A small CTC audio transcriber, trained from scratch.
Model: 3.29M parameters, waveform 16khz input, arch transformer, norm layernorm, activation relu, moe top_k, num experts 4, layers 10, width 128.
Training: soap at rate 0.003, 7400 steps, batches of 128.
Rows from block 2 of a small CTC audio transcriber, named by matrix and row number. Rows with one number belong to one neuron. Each number is 128 + 24 x the weight over its row's rms, rounded and kept within 0 to 255. All counts start at 0. Numbers have three digits each.
After each neuron's rows are labels from the 100 clips, of 14976, where the neuron reaches its highest value: "top examples" is what is common among them; "loudest" is the band of the loudest frequency at the time of the peak. Only what is clearly more common there than usual is listed. The data: short read English sentences (LibriTTS-R).
# fc1: MLP up (model.blocks.2.mlp.fc1.weight, 768x128), inputs 0-63
# fc2: MLP down (model.blocks.2.mlp.fc2.weight, 128x768, transposed), outputs 0-63

fc1.534:102123152147135148191142129145123109107159102108139137100147108163141147130155137135121094140137143109148151110090133116125121119115104124108163176115180170118118105109102169094149128092128134
fc2.534:144159070077116133097101135121129121170141131123113093139102134130125097119147139128159143142138117128155142107158131155099104119112168119114081168090146080120161121114105074119150134124104158
top examples: the word "that"
loudest: 500 to 1000 Hz; 250 to 500 Hz

fc1.21:129140114179111069105097154085092133137148157099119138104123133130162138168142170112143132119090135117115127137136090099124169103146145152141111169137141126169089136141114110125120116118098101
fc2.21:135148143092088139138123140139154121172167147152111117127081126128116078143157105132111148164111124171109170119135115083158156131133115131131113139133134083160083119113097172134135175104095150
top examples: the word "don't"
loudest: 250 to 500 Hz

fc1.729:056132153171096108203174124145142129121136121168111139146118124109154143186077106119163131089131127108136137162137108103127152073135145084130140127129130129128088112170116126149127130132119123
fc2.729:145097119108152145125107122141146133152139151150124157156122135105135123088119112146153152134158136134144117102111160102115128159115105170132142117162202106112126127132143108109161154128169121
top examples: the word "you"
loudest: 250 to 500 Hz

fc1.9:145113125138145124156126138154126113175105182135127097151136123117126119108160139148187100135118141077114111064167142113144132084121135096098153142147147147108113100142121140136133153140143163
fc2.9:085152099120140117065075119113146122091119103150144153111113118116180139151133119189136052107098088130125150129112087133104138127117144096115119157118124124151164139133131130110177123076134099
top examples: the word "but"; the word "what"
loudest: 250 to 500 Hz

fc1.550:146125135133153131114109173119141129122160140113082125118164178081110124110144129101138151123128172096124156083154111120161140122152140155121150157116149090120137144132122157121101155131166096
fc2.550:113130139113080130131140120125071130113169162101118121137089151099111132158108164134153120135163145165135127127194157137157149152089144102114128149134128133133109135131137072134143116088114154
top examples: the word "i"
loudest: 1000 to 2000 Hz

fc1.412:127131092133106079089096133144157121120134108124162080110109097078092105157118142139103086107129136087137086139142134150113149096124090126124130124168111123119147128128143126143142149119080140
fc2.412:130135156101145124157123101124127089158108083144111169118087110149162053092151110120155146144123101128141138133126131106109101142125121138095142149062134149179131160154120121156117143137092117
top examples: the word "you"
loudest: 250 to 500 Hz

fc1.143:137134081146114089135100158136128137114113134094111155162154074129122171116124106096115108121130087133153132179106122137125129183151150128098131128084125125080147150139125148114139116088110119
fc2.143:115141070086120150105115084158126098150114149144117126119105082163142119153149136106142151127120134145152117105063089148136098100100119145176117153128126122130130111102137121144146071129136132
top examples: the word "you"
loudest: 250 to 500 Hz

fc1.169:140107127120100115141119130109110162118113093126140103141103093136102122117119101180137088143149133122161141131129147165144116169159085174111133123105065134070101122101103166142123115159099097
fc2.169:115158157106102153106104140094128110154104131099101144098145139144137118098106146103155114161108136087158143143142118099108116135138162086153156113142149163150129119119127108144145147118116176
top examples: voice: male
loudest: 250 to 500 Hz

fc1.223:126175127111128100190121110152172111175136151137134128117185166119175174180120167149129136110122130130159117101121126112147152144139129147153167102158137102130109112125095145118160111113142106
fc2.223:162118143108125154129139129147139127099109154129146087160110107128130118092086100107192136134124128103130104102106144118117139127123118122091119111140103130183103107130178096107091098123108125
top examples: the word "it"; the word "be"
loudest: 250 to 500 Hz

fc1.113:119084123106165147097141139090135088142143162141136172106129128110104130110103112132149139087146121143185143095111103093138166143168121143120126138147119131155130131117132144095105112144143099
fc2.113:174133120144101054161130121077119124125120137106138143092137160128158129117116153168165091116149128144119164130125127146115082180123128147163098181137147138131168126102140127131129130153133145
top examples: the word "it"; the word "in"
loudest: 250 to 500 Hz

fc1.690:156132141146168150111136097176132114151151128127109116099150175167140120104121129115150100142107127099205120129112105136103115111152140128148129119153094111150131121142096126097132093084122144
fc2.690:095139111171106147124155169118122112125120131079155158137110125141138164124167151104093171132143175172105140130129138130123139148098109134104151133126101113145125154130111132152135086141144149
top examples: the word "that"
loudest: 250 to 500 Hz; 500 to 1000 Hz

fc1.599:156100108181127105161162111140108134158152153126118141103128116123142135131109109133154110129108185157164104142111125143143126118127113110118115132126073123159061137107118150156123088109131120
fc2.599:150101091129145146093089142142127094142131137107154184114119122114109091186151137148134133147160130108144115131082144127117140157122115099150133123153113123170176126080137135113130145108117117
top examples: the word "was"
loudest: 4000 to 8000 Hz

fc1.480:114113096127137123118160115134113124147111132124116119114143135124107122141105096121171121111148142128169128148086109158129108103072179144103127121124093126111074120114120107107168070109112111
fc2.480:164113110140158115133056116107124143119140102170129172118142128102138110130126153144137122150126085128110147160091148126138135174129159106149065147165164093189159146083141128120096146092090146
top examples: the word "was"; the word "a"; the word "it"
loudest: 4000 to 8000 Hz

fc1.366:096142106172120149158138120140120132136117125109139093167146099106131163122133137079151149110059080177131132140111114145175136121162124188119148115119104110139118127093115140159122144088153074
fc2.366:078102124130128096088120110131070081104162082149111156136106118135075160152092139130131089113125125115120153102097140158121130117108121152113120136124111123145123148124156144122107151122140173
top examples: the word "he"
loudest: 250 to 500 Hz

fc1.275:119183176184141136154095124158103147111180123130114116154144144132109137103137163119150141110117126108102111145127107116105112184117128133161110108150187146124174117118129146107076115117140146
fc2.275:138099139141134116124124206113116091129111113092093160075111122136128157156139099078119105118113157130179159115108101149110129161105143156117108150096075107150096124112128156134132115167116100
top examples: voice: female
loudest: 250 to 500 Hz

fc1.311:108150110142145101127105123145127115145118148107116102090154109138180132092154137143118125116125142108133143125105134116124072155117134118168124164094142121156131134145104116124112160146106108
fc2.311:125081127109114084133140122140135147131097193121141133108137121120155156122090140145104121130139113165106191122137090113137188148135125152141110129124166117143147131109130132142129128077097124
top examples: the word "what"
loudest: 500 to 1000 Hz

fc1.367:108137157110148154160150124140101100096149122123100113130116105113125137162186132119151141141102122117125119132133130089111147080143114090151097137146078126138117110114109098094138130098108103
fc2.367:117145143162144103145148105116155136182129108149120132140141150083130124090070153138137127096118128100098133097124131129148136106099147147129092121089146119101151134171117121139136126208164144
top examples: voice: female
loudest: 250 to 500 Hz

fc1.622:116139129144061150133134150120134097134098137117116148109112081156127124146120108123117078144111096130101139115121120110125133172167129117116174122158137125075191103117151144143156117107107075
fc2.622:103164152108110111095093134104140115146128122139166142180159145113086082150166122141131126137082157103126125130114132151113075144136120121118085157131152117117136138120170114084104112139156146
top examples: the word "the"; the word "of"
loudest: 250 to 500 Hz

fc1.350:144128099165106088125105095131100139115148128157132183108135092089127126116131162098126114103176092136101109108137084118124109122117139150089124075141105150115084105121135178105122114137118107
fc2.350:130104146091107140130115146166144094150161090121156113150141134116156131102132153121105121113124103130134129125110139145109160110083113106153102145159158124103139120119158100131077132154147174
top examples: the word "to"; the word "too"
loudest: 4000 to 8000 Hz; 2000 to 4000 Hz

fc1.54:116109133112127103127130135101114094092105104166151134100136109113173137111112148132131141089114090134163132135088092090139104132136169099201135120110163122166151175123165145101151104133153125
fc2.54:107097134122129069137145140129147128155133098123104151127121157120103118142128120171089145123158124139101139108114097124094150156105108145091103155121174162127156165139097147190112149120190173
top examples: the word "what"
loudest: 250 to 500 Hz; 500 to 1000 Hz

fc1.279:077133129134143105111132141143119095132150126139134137090140137133156107138178155168115113148110123115112154130088078117133123083107066121139133116160119085101145109113130149145127122079148146
fc2.279:137154129104142179168155108131140135118107126128094146139120128135111122109101123115131129120171133120146100080173114111115122151149102163154173123078162162140119135135157120099097135181153123
top examples: the word "and"
loudest: 500 to 1000 Hz

fc1.73:117126152154123116110146118151131101128101123107154108118159127162105118118130120100114143144130120112125199164148133100079143117098142092108122147202121126129138096126113112151176136107143135
fc2.73:152104078114124117108104138108087142136148106120144127139118155132163136130170100195150078127099105111110094108134104125152105089110093129139111164158159140160140130117150153125128099129163132
top examples: the word "but"
loudest: 250 to 500 Hz

fc1.344:113114146153115145112139132140104136125123152176132146106140113141072105145165125135170184119128137104119106181158162125105146159187106118102120094166135131162117102151121123104111111145131127
fc2.344:127147092113135091152157110091137111114150101170091147121137126124130120141125155153098105130112099151137165109107135119153073092095114099135087153103116118128109179103141116122151116131166131
top examples: the word "the"; the word "of"
loudest: 250 to 500 Hz

fc1.398:145130123142146138115138148082108140123152133090149104113138160150145100118129054126136163152089138134097138111123133115145156135123064106121115132140105149088114148145107142143126125149143115
fc2.398:088094079122133140126125121145145120128134113106152154127069173114124138176153145108134167094158156115133145155122142110069115135082097140110130094104173094084119113127118143093087125141128154
top examples: the word "i"
loudest: 250 to 500 Hz

fc1.619:128134100141130098140126181158161105137110101134188115159146131135157099114082129107105163134078102097126119122122112142108084121100165115131143128131129193129154129152132145119107099167116156
fc2.619:124154106111104137160146103155129111144104110100104185098154146096114137146148110138157085131122116107167096137133141134129162087126110153132099135087123134157113145143138093123107147123114099
top examples: the word "to"
loudest: 250 to 500 Hz

fc1.469:108102162118134099126082136108134087104120148146110123068136095136160113082163140167127147131148147139115194119152114142165129141115113119093121134119161085082103112152109153127173107160130126
fc2.469:089130117142147143123179114149088106134118115138100099120079143142071146175105167146084112133173139176142101128146133104129070133131101095162113157144120135102105145102106086146144151097101152
top examples: the word "that"
loudest: 250 to 500 Hz; 500 to 1000 Hz

fc1.256:122140118118169117129097146156148114115154124147139165132129129163108127145126161096147149120127107122161162117154143093101150091103110123118101149095145120124089092133170106109100112132128163
fc2.256:103101095118084143156160144115111074171114148123118114134106131116137137118104136154122095203138139110089100104130156118114125134150162138128167116127132146144176138104098107111130102143102121
top examples: the word "to"
loudest: 250 to 500 Hz

fc1.449:143124135136155121130104132119110100112100140104118091135127086121151096086169136101149114132149124087112094111130119128172117168113119124181150111139130132153089107106078170115106120120125117
fc2.449:098192149148151151091142161115133113137130126159109140181136145126179109121170127131174135143119116170085129187154124143113113144135129085095118120103118136129145123138162127132137147154101147
top examples: the word "and"
loudest: 250 to 500 Hz

fc1.196:145154121127140177144103135119163141126126082127128052099143162117148150141132122135137135128153138105135095176133078135137116127101150125130146122129141128193173153129110164098096106104123101
fc2.196:109115114136122121154145122129119087124122140091141100135118107097082111130077134153074108122167128169116145088137141144107115134094161143156185121118149136092096139138156143153154122125121149
top examples: the word "was"
loudest: 250 to 500 Hz

fc1.119:129121144158124161087147148105085137141147102124157151110089130145140139092084069122153112121127146092118177149126116134142149115141116086127058110155145145136088094127121115118126106129074162
fc2.119:097146153089179148159131143159151123103142122102124163092144128118144132124129157140115167140146090075108103084122112127104147145145113130131106131093148112083086164141136121116111151127090113
top examples: the word "could"
loudest: 1000 to 2000 Hz

fc1.716:132104153146126098161139156124138157105116088088130132129105066040132127094130137108145103125118125132087150114131095097131145099135140105130120072131125107140124089104101122119124111140095120
fc2.716:087091169156093122146128113113120094139120135133095137139102160133126126128112135157087155131163102144151077124145128119097118157104091166188065150099127147108147137127136144155121111147128138
top examples: the word "it"
loudest: 250 to 500 Hz

fc1.369:097171127196109119122117159117104127117157120152122164130125149126124155111130170106135098097154105147122141095141094115112128137112142111155109136113175125128091102116105153085159141073158117
fc2.369:101117140100166132108079121166169117119133144133107130157122154122136110148140098086099094113118107144151134160134153120102172142122072127155085118141099130114133167174152086129157151195135157
top examples: voice: female
loudest: 250 to 500 Hz

fc1.714:122158109171135114134169094107145157139133102163142126105154105168113125172133084106173146114183125147138152129107126123162152086135103096151119138112143103146104129098089144109088114118159108
fc2.714:086105134132140151103156121113124105139104177139115112178149113115117158139142118159112129134145098165141092091130131141129105151147132185148149141108124128103092127116150105145107151111101162
top examples: the word "he"
loudest: 4000 to 8000 Hz

fc1.368:138103070137122135117100147166099134133133127174145063124123106133143133106157152108156113116095109134108102160124101128129117087146131099127112091095124102112126146092133153101154096116135147
fc2.368:102177177115175161160123111081120164128128115144139126147085140151153144172126113167131130107134126135127134136125172132140137143123143147137143106169129162148117140144124137132094154143139123
top examples: the word "he"; the word "she"
loudest: 250 to 500 Hz

fc1.6:152154134079114124182125145160151094127156124120124162076132096160129129118154153102144152163097089093104135123135114160109148190154132106139148142163135089136108143121128139133124127124104134
fc2.6:134110097151129127133145129139139134145110151169125174098122112114155141132091154106157136129128087133139120110103131127141097118164094147136116124133124159133114123123139094157132124121130097
top examples: the word "the"
loudest: 250 to 500 Hz

fc1.617:125145132096086157181119116174159170141168164094144125121104120103116104159162153156164124163126166082119108133128133176112155116116138121136143133150175116104166129132156159094142086144152088
fc2.617:118100144121155142120097089159140128133126140142115177121135104110187085106118133100129147083119141143147145106144144131118131134120100132089141205089163117098128092113108130103119139116193124
top examples: the word "you"; text has "why"
loudest: 250 to 500 Hz

fc1.640:162105133159129128150129123141164150138133129145092083103107114120145155142115109175098099119182148122119139114139071124134115107125129127122097127170150105153089191142068125131127154089101122
fc2.640:144124122105149143112114109087099105127087132161102111140167119127143124119149130126106146134107149151129112122154152119154143130135101113123148088083113142103147174128168081148103142129157088
top examples: the word "the"
loudest: 250 to 500 Hz

fc1.529:119102114137133121130145141133174119166137136125123119150130087136159127160111106085129112142158118169133099141133133099095094139127114131137101112138181176107160096115125136147139094103107120
fc2.529:138098139114127168119142137105105152123155145149107175116106141123141151119148127175070124101107150105122110117169123131158129086144195084114090099130106134130087118132120145142131096111114108
top examples: the word "you"
loudest: 250 to 500 Hz

fc1.357:118168103134146168118169122139131125119113122158065167117141152114115109171108096157088140106125120121117128152130082139151141131123129123113135171155172104121126142164138096129163090138102098
fc2.357:145143164120143143161097110097134085138155142112137125149120144106131124127161151171150099157121113116153130167133137120128124113171143140125090074086128130127150146179123131111162164108177109
top examples: the word "the"
loudest: 250 to 500 Hz

fc1.240:105100122114109101159144125122159117108115150120089096110106120144151130093116125135153160128137155133181101113115121118150123118133076123134118099114160144071152093151089141102178139116145074
fc2.240:121138112095115117112151132085097146118124145105127148126114148144092126131089066167094121117139131161118116080163095171142166143153186144139089158138159129106133122101134130079113139126109143
top examples: the word "very"
loudest: 250 to 500 Hz

fc1.503:136120108103147150138158142115107072164090174146090135118139119089106082127137120105148111125100123095123108169152122141164142125128115139099139125121101107088096181154120117121095124087154134
fc2.503:144124149149104138119122119144126121099167108151142092133171131143132165079197165133143132175118130120138095155148132106123102128105123105175131157083155143132155135140166122155128134130142130
top examples: voice: male
loudest: 4000 to 8000 Hz

fc1.641:111141156121133168121148098166189124140164151137092162130130137137119165133125074136105147164162134104151124108168119143150144153149135117141126111133107030141097121115148147124157148111125130
fc2.641:113159085125101066113119110152100103146144116093144124121130087152169169134104161130092116072116134105127147152115125132138117108085141165124112121128108115094153174152135116073129106166100132
top examples: the word "we"
loudest: 250 to 500 Hz

fc1.82:122101138124069164139160136118077115109162111129131124089156133101151100138149145115170118077163107140114167144114152120150149126120135139116106138150125103121157135102117159101113077117151126
fc2.82:093138152174157109143154151119177125131155109121107126103123141168130181097116100110102126158118113126160105138168171124142128133107134093145127077090164162113096118147121131121097131111114165
top examples: the word "he"; the word "had"
loudest: 250 to 500 Hz

fc1.396:099135122156151112143140136158144153158199120144104140126168168118149132150125132124138115125169147146094140134139122147148164134100105103095113161138141164137130106137107127112136089105131149
fc2.396:132139119096106146150092137149153136061112117137147131162139136131126130135108133088154132102147113133158171144107144120116132164127135146150124098142131078129112137137189147131131154164143138
top examples: voice: female
loudest: 250 to 500 Hz

fc1.593:153151093147155140117164127118072138112125129118116102152178132105142159121083140168104125124101177141153111129116177104167105120155099153112133164098116131145148116154123142076111163103118134
fc2.593:141136150130091134148123135165135128138165128123105138138146103108153061154142106159144135148120145116148140095097114116140145145110072141124140106164177100137133088130127122140126105149137151
top examples: voice: male
loudest: 250 to 500 Hz

fc1.298:087146145141114145127123124124104091100187121186103168114126136101151141118113125160117107064134115079137101107117111127152117143165153134121120115102150166141130123128166150073100081111097122
fc2.298:123158084101099112166128133151133136112116119137151102155107135145151099166137153118124136090133172143164160151126128081108130134083149138127122133109126103103135111119082101130125147113113125
top examples: the word "was"
loudest: 250 to 500 Hz

fc1.561:107116119123171113139115101107113119177112112133104100152123140177124132154122153152138140131129128116105120155107160120129085108121120164124148107102102075113101125112101153134138112154112110
fc2.561:101115159149091127131139136187143149121150108152139096128105109135089160159165139152143169154109146146159111134118104156115122132120128116171088141138109149078131138135188137111136117131110185
top examples: the word "the"
loudest: 500 to 1000 Hz

fc1.428:123133134092097113152131151106085122123129132129097126116115151088116157125089077134160099152150121151115122143139102078150139131099180124120160135121141145116110150145151108150115128103139104
fc2.428:103155156167144178134113147189172126125139099136156106128153112116111113101150129147112160164104094160127109141088156154121090182125139118134149128149080155115145117131128127100169126114117107
top examples: voice: female
loudest: 500 to 1000 Hz

fc1.219:105109146149118113137141151114125114091097140121116073146154096125125158125132093146164139130137145111148109124084098111167170123068166142113124152087133123146129127094167136078139137094115115
fc2.219:160143101134112166144150108133158128122116126127118134106129147111159178144119168111104135147115159135079114088113107152154122136157132157144137118120164155134109127109115115158090097127171141
top examples: the word "was"
loudest: 250 to 500 Hz

fc1.756:124125117151111112113108127090099094098092149106147136127127132117117138088135100108146149132135083119150135114109115131158096120149136135148153128137098170112125165101135118127121154117110110
fc2.756:140098167143139089142146088093125115091157172096140131106128168142110114155128156188128159099130129130145133137122157144108162109126110108115112126121124146104139088094107123165132108117143170
top examples: voice: female
loudest: 250 to 500 Hz

fc1.406:105120131099107161138116104161130115109162117137138133144110152134117160124137164146138092138117160094147109148107127128145111108138116148106170094100154150114161103097152159113126136082150107
fc2.406:148133125124159134151120154158119101180105067162140103111110162114153136147204129137135124139096124141163134141144082094124107122122134108112130167107122119089101134121108123173128131168121139
top examples: the word "that"
loudest: 250 to 500 Hz

fc1.682:108117109146079114152157085109108188141135173156131109160117126130148135072097102116135112094121127131132095161151102081105104176128103110148118131122133158111161132158108153098149133116113125
fc2.682:131164088147180169112164147115127123125145129129091117115114118131110135128139140141108172124106126127121144097097143153195138083150130092160144080117160112098119131132154129119100146127151124
top examples: the word "i"
loudest: 250 to 500 Hz

fc1.747:131108121159116136130105197134137114101132136143091170155178119101112177079111110111131145128102108122152117128127107077104128101127129117159142163112135117170130090123141113116166104130098119
fc2.747:131122141151087088145145132169163084144111150148119123110149103130140140129128174086168171152154124122114150142117119153135112154138105111138117117151076160104136143108157108161143165139115145
top examples: the word "to"
loudest: 250 to 500 Hz

fc1.762:139126137150068099137137166120127159159199096121133117134141110077106075121111116145151122115096153110156165137151133156145112116098120114117137146113058092158094121152101129139150130149119105
fc2.762:140113149122099105107120104105111097132118107167113128133107121135093123134099236114119121111145106152136126134125174138110139110079110094119106128136135112151132138167135117137144111147124139
top examples: the word "i"
loudest: 250 to 500 Hz

fc1.626:111150142119112141128151175150123151132101146106107115136122134147143150130099150109112125142106108130113130161139162098153122093153130178117094083112091102140114102116088156150124117110113093
fc2.626:082094121116147145106153119097107134160100100136128115165136155136096110159116109097124122103082108112140112120125162134142119135125109111096063160107135121092101114116094118111160134115128121
top examples: voice: female
loudest: 2000 to 4000 Hz

fc1.336:116108130095073069136100125140096084131082112136112116138118123156125141116121092093156121147112121150165093116120123101133139117152095102120111147138135130114108103164127151131080150097118098
fc2.336:101142149074099123127138121100137083117125165125160112125119150100140116149159093123118111108107152142148125116158146136169174120144148139163124155128151098112088128148064135096131101087133096
top examples: the word "very"
loudest: 250 to 500 Hz

fc1.60:106072116123146145142142166125045118122186169143123100090137137137136101117106174133131119120143119119167143093102139119132147175152107104127118151127129112098175153090116155104130130128100117
fc2.60:190141088144147099135104146103109136122148120113131170163124126083139139131162117141094096161127161120141159137157142130115101170143149144185133139108116124125142159156119107138186160144098131
top examples: the word "it"; the word "was"
loudest: 250 to 500 Hz

fc1.758:128124086132104124137086131103143108160109119177140132107094167106129090135150145100115135123128142109119122163153110083112102163140134063106135125155162100089125154134109150121158130126134148
fc2.758:140115156188120131152114144150093109114159116123154135150140123135130112121116125144144084122107145113136086113124112154149143066114130147139121128087145138151122103090140115103129094111107144
top examples: the word "i"
loudest: 500 to 1000 Hz

fc1.77:131102131126139135097146115098111089164184145169133155088133136138169140138152142118172106147110090096142155100109128116143108137102130128106124105126185073142120106134114145105163144123119169
fc2.77:095148118116087107113155117115125102113125122141111120178076141119126159113127169187130138150115122155128133144120164135125119137117101125115111152052140133143153136096069127157129146139092135
top examples: the word "what"; the word "you"; the word "do"
loudest: 250 to 500 Hz; 500 to 1000 Hz

fc1.728:115142119160128116157140135143117098124156059139121148115137124147157157132145171130126111091115148097088156091138080119160095139139113110119152098133153139112102092181108108078098077122113145
fc2.728:157127116097074169158115144108188154118132119122140117154128184117101116107102126083114114162144151111176197143138145128112128185097115091147109147103118136129160173133116100087140095132129094
top examples: the word "don't"
loudest: 250 to 500 Hz

fc1.202:118118105099136115132166150133127116149121118144120159147109098159098089132143177082176156134127129097075109124126094099118119124127136166111149176158120126105123121132134135124147092107171144
fc2.202:164155157148167128137126122100157135156143084153179127182159132134141082132127084126140125119094125093173100153145114154145138131113139157130092141155140103122135097144124116103106095117173121
top examples: text has "what"
loudest: 250 to 500 Hz

fc1.252:137144141159091143114124158084146127150160154095148150103129096089131092109121120141168132126089158146129130112111109112152131094111081135117124125120094075110092127130078159130138142132116111
fc2.252:084082140116118127133108093108137124129130100134125130126121119155149161127124127120105161086118094152172118151155179113092121109117142166133127075091161102142125143125141097120109125118125136
top examples: the word "i"
loudest: 250 to 500 Hz

fc1.245:117130117183145161132097136058094099109141136157114149125115131137179103134131129121078117132123145123121130102136166146147150155119087082128103110143159100143131140140139157122142115110106122
fc2.245:126134102079135098125196125131139120126122112152105115153110102101115181141133114106080120160118134136138142165190145087144123153146112158154170108107111152142114126082146145146136136106103095
top examples: the word "what"
loudest: 250 to 500 Hz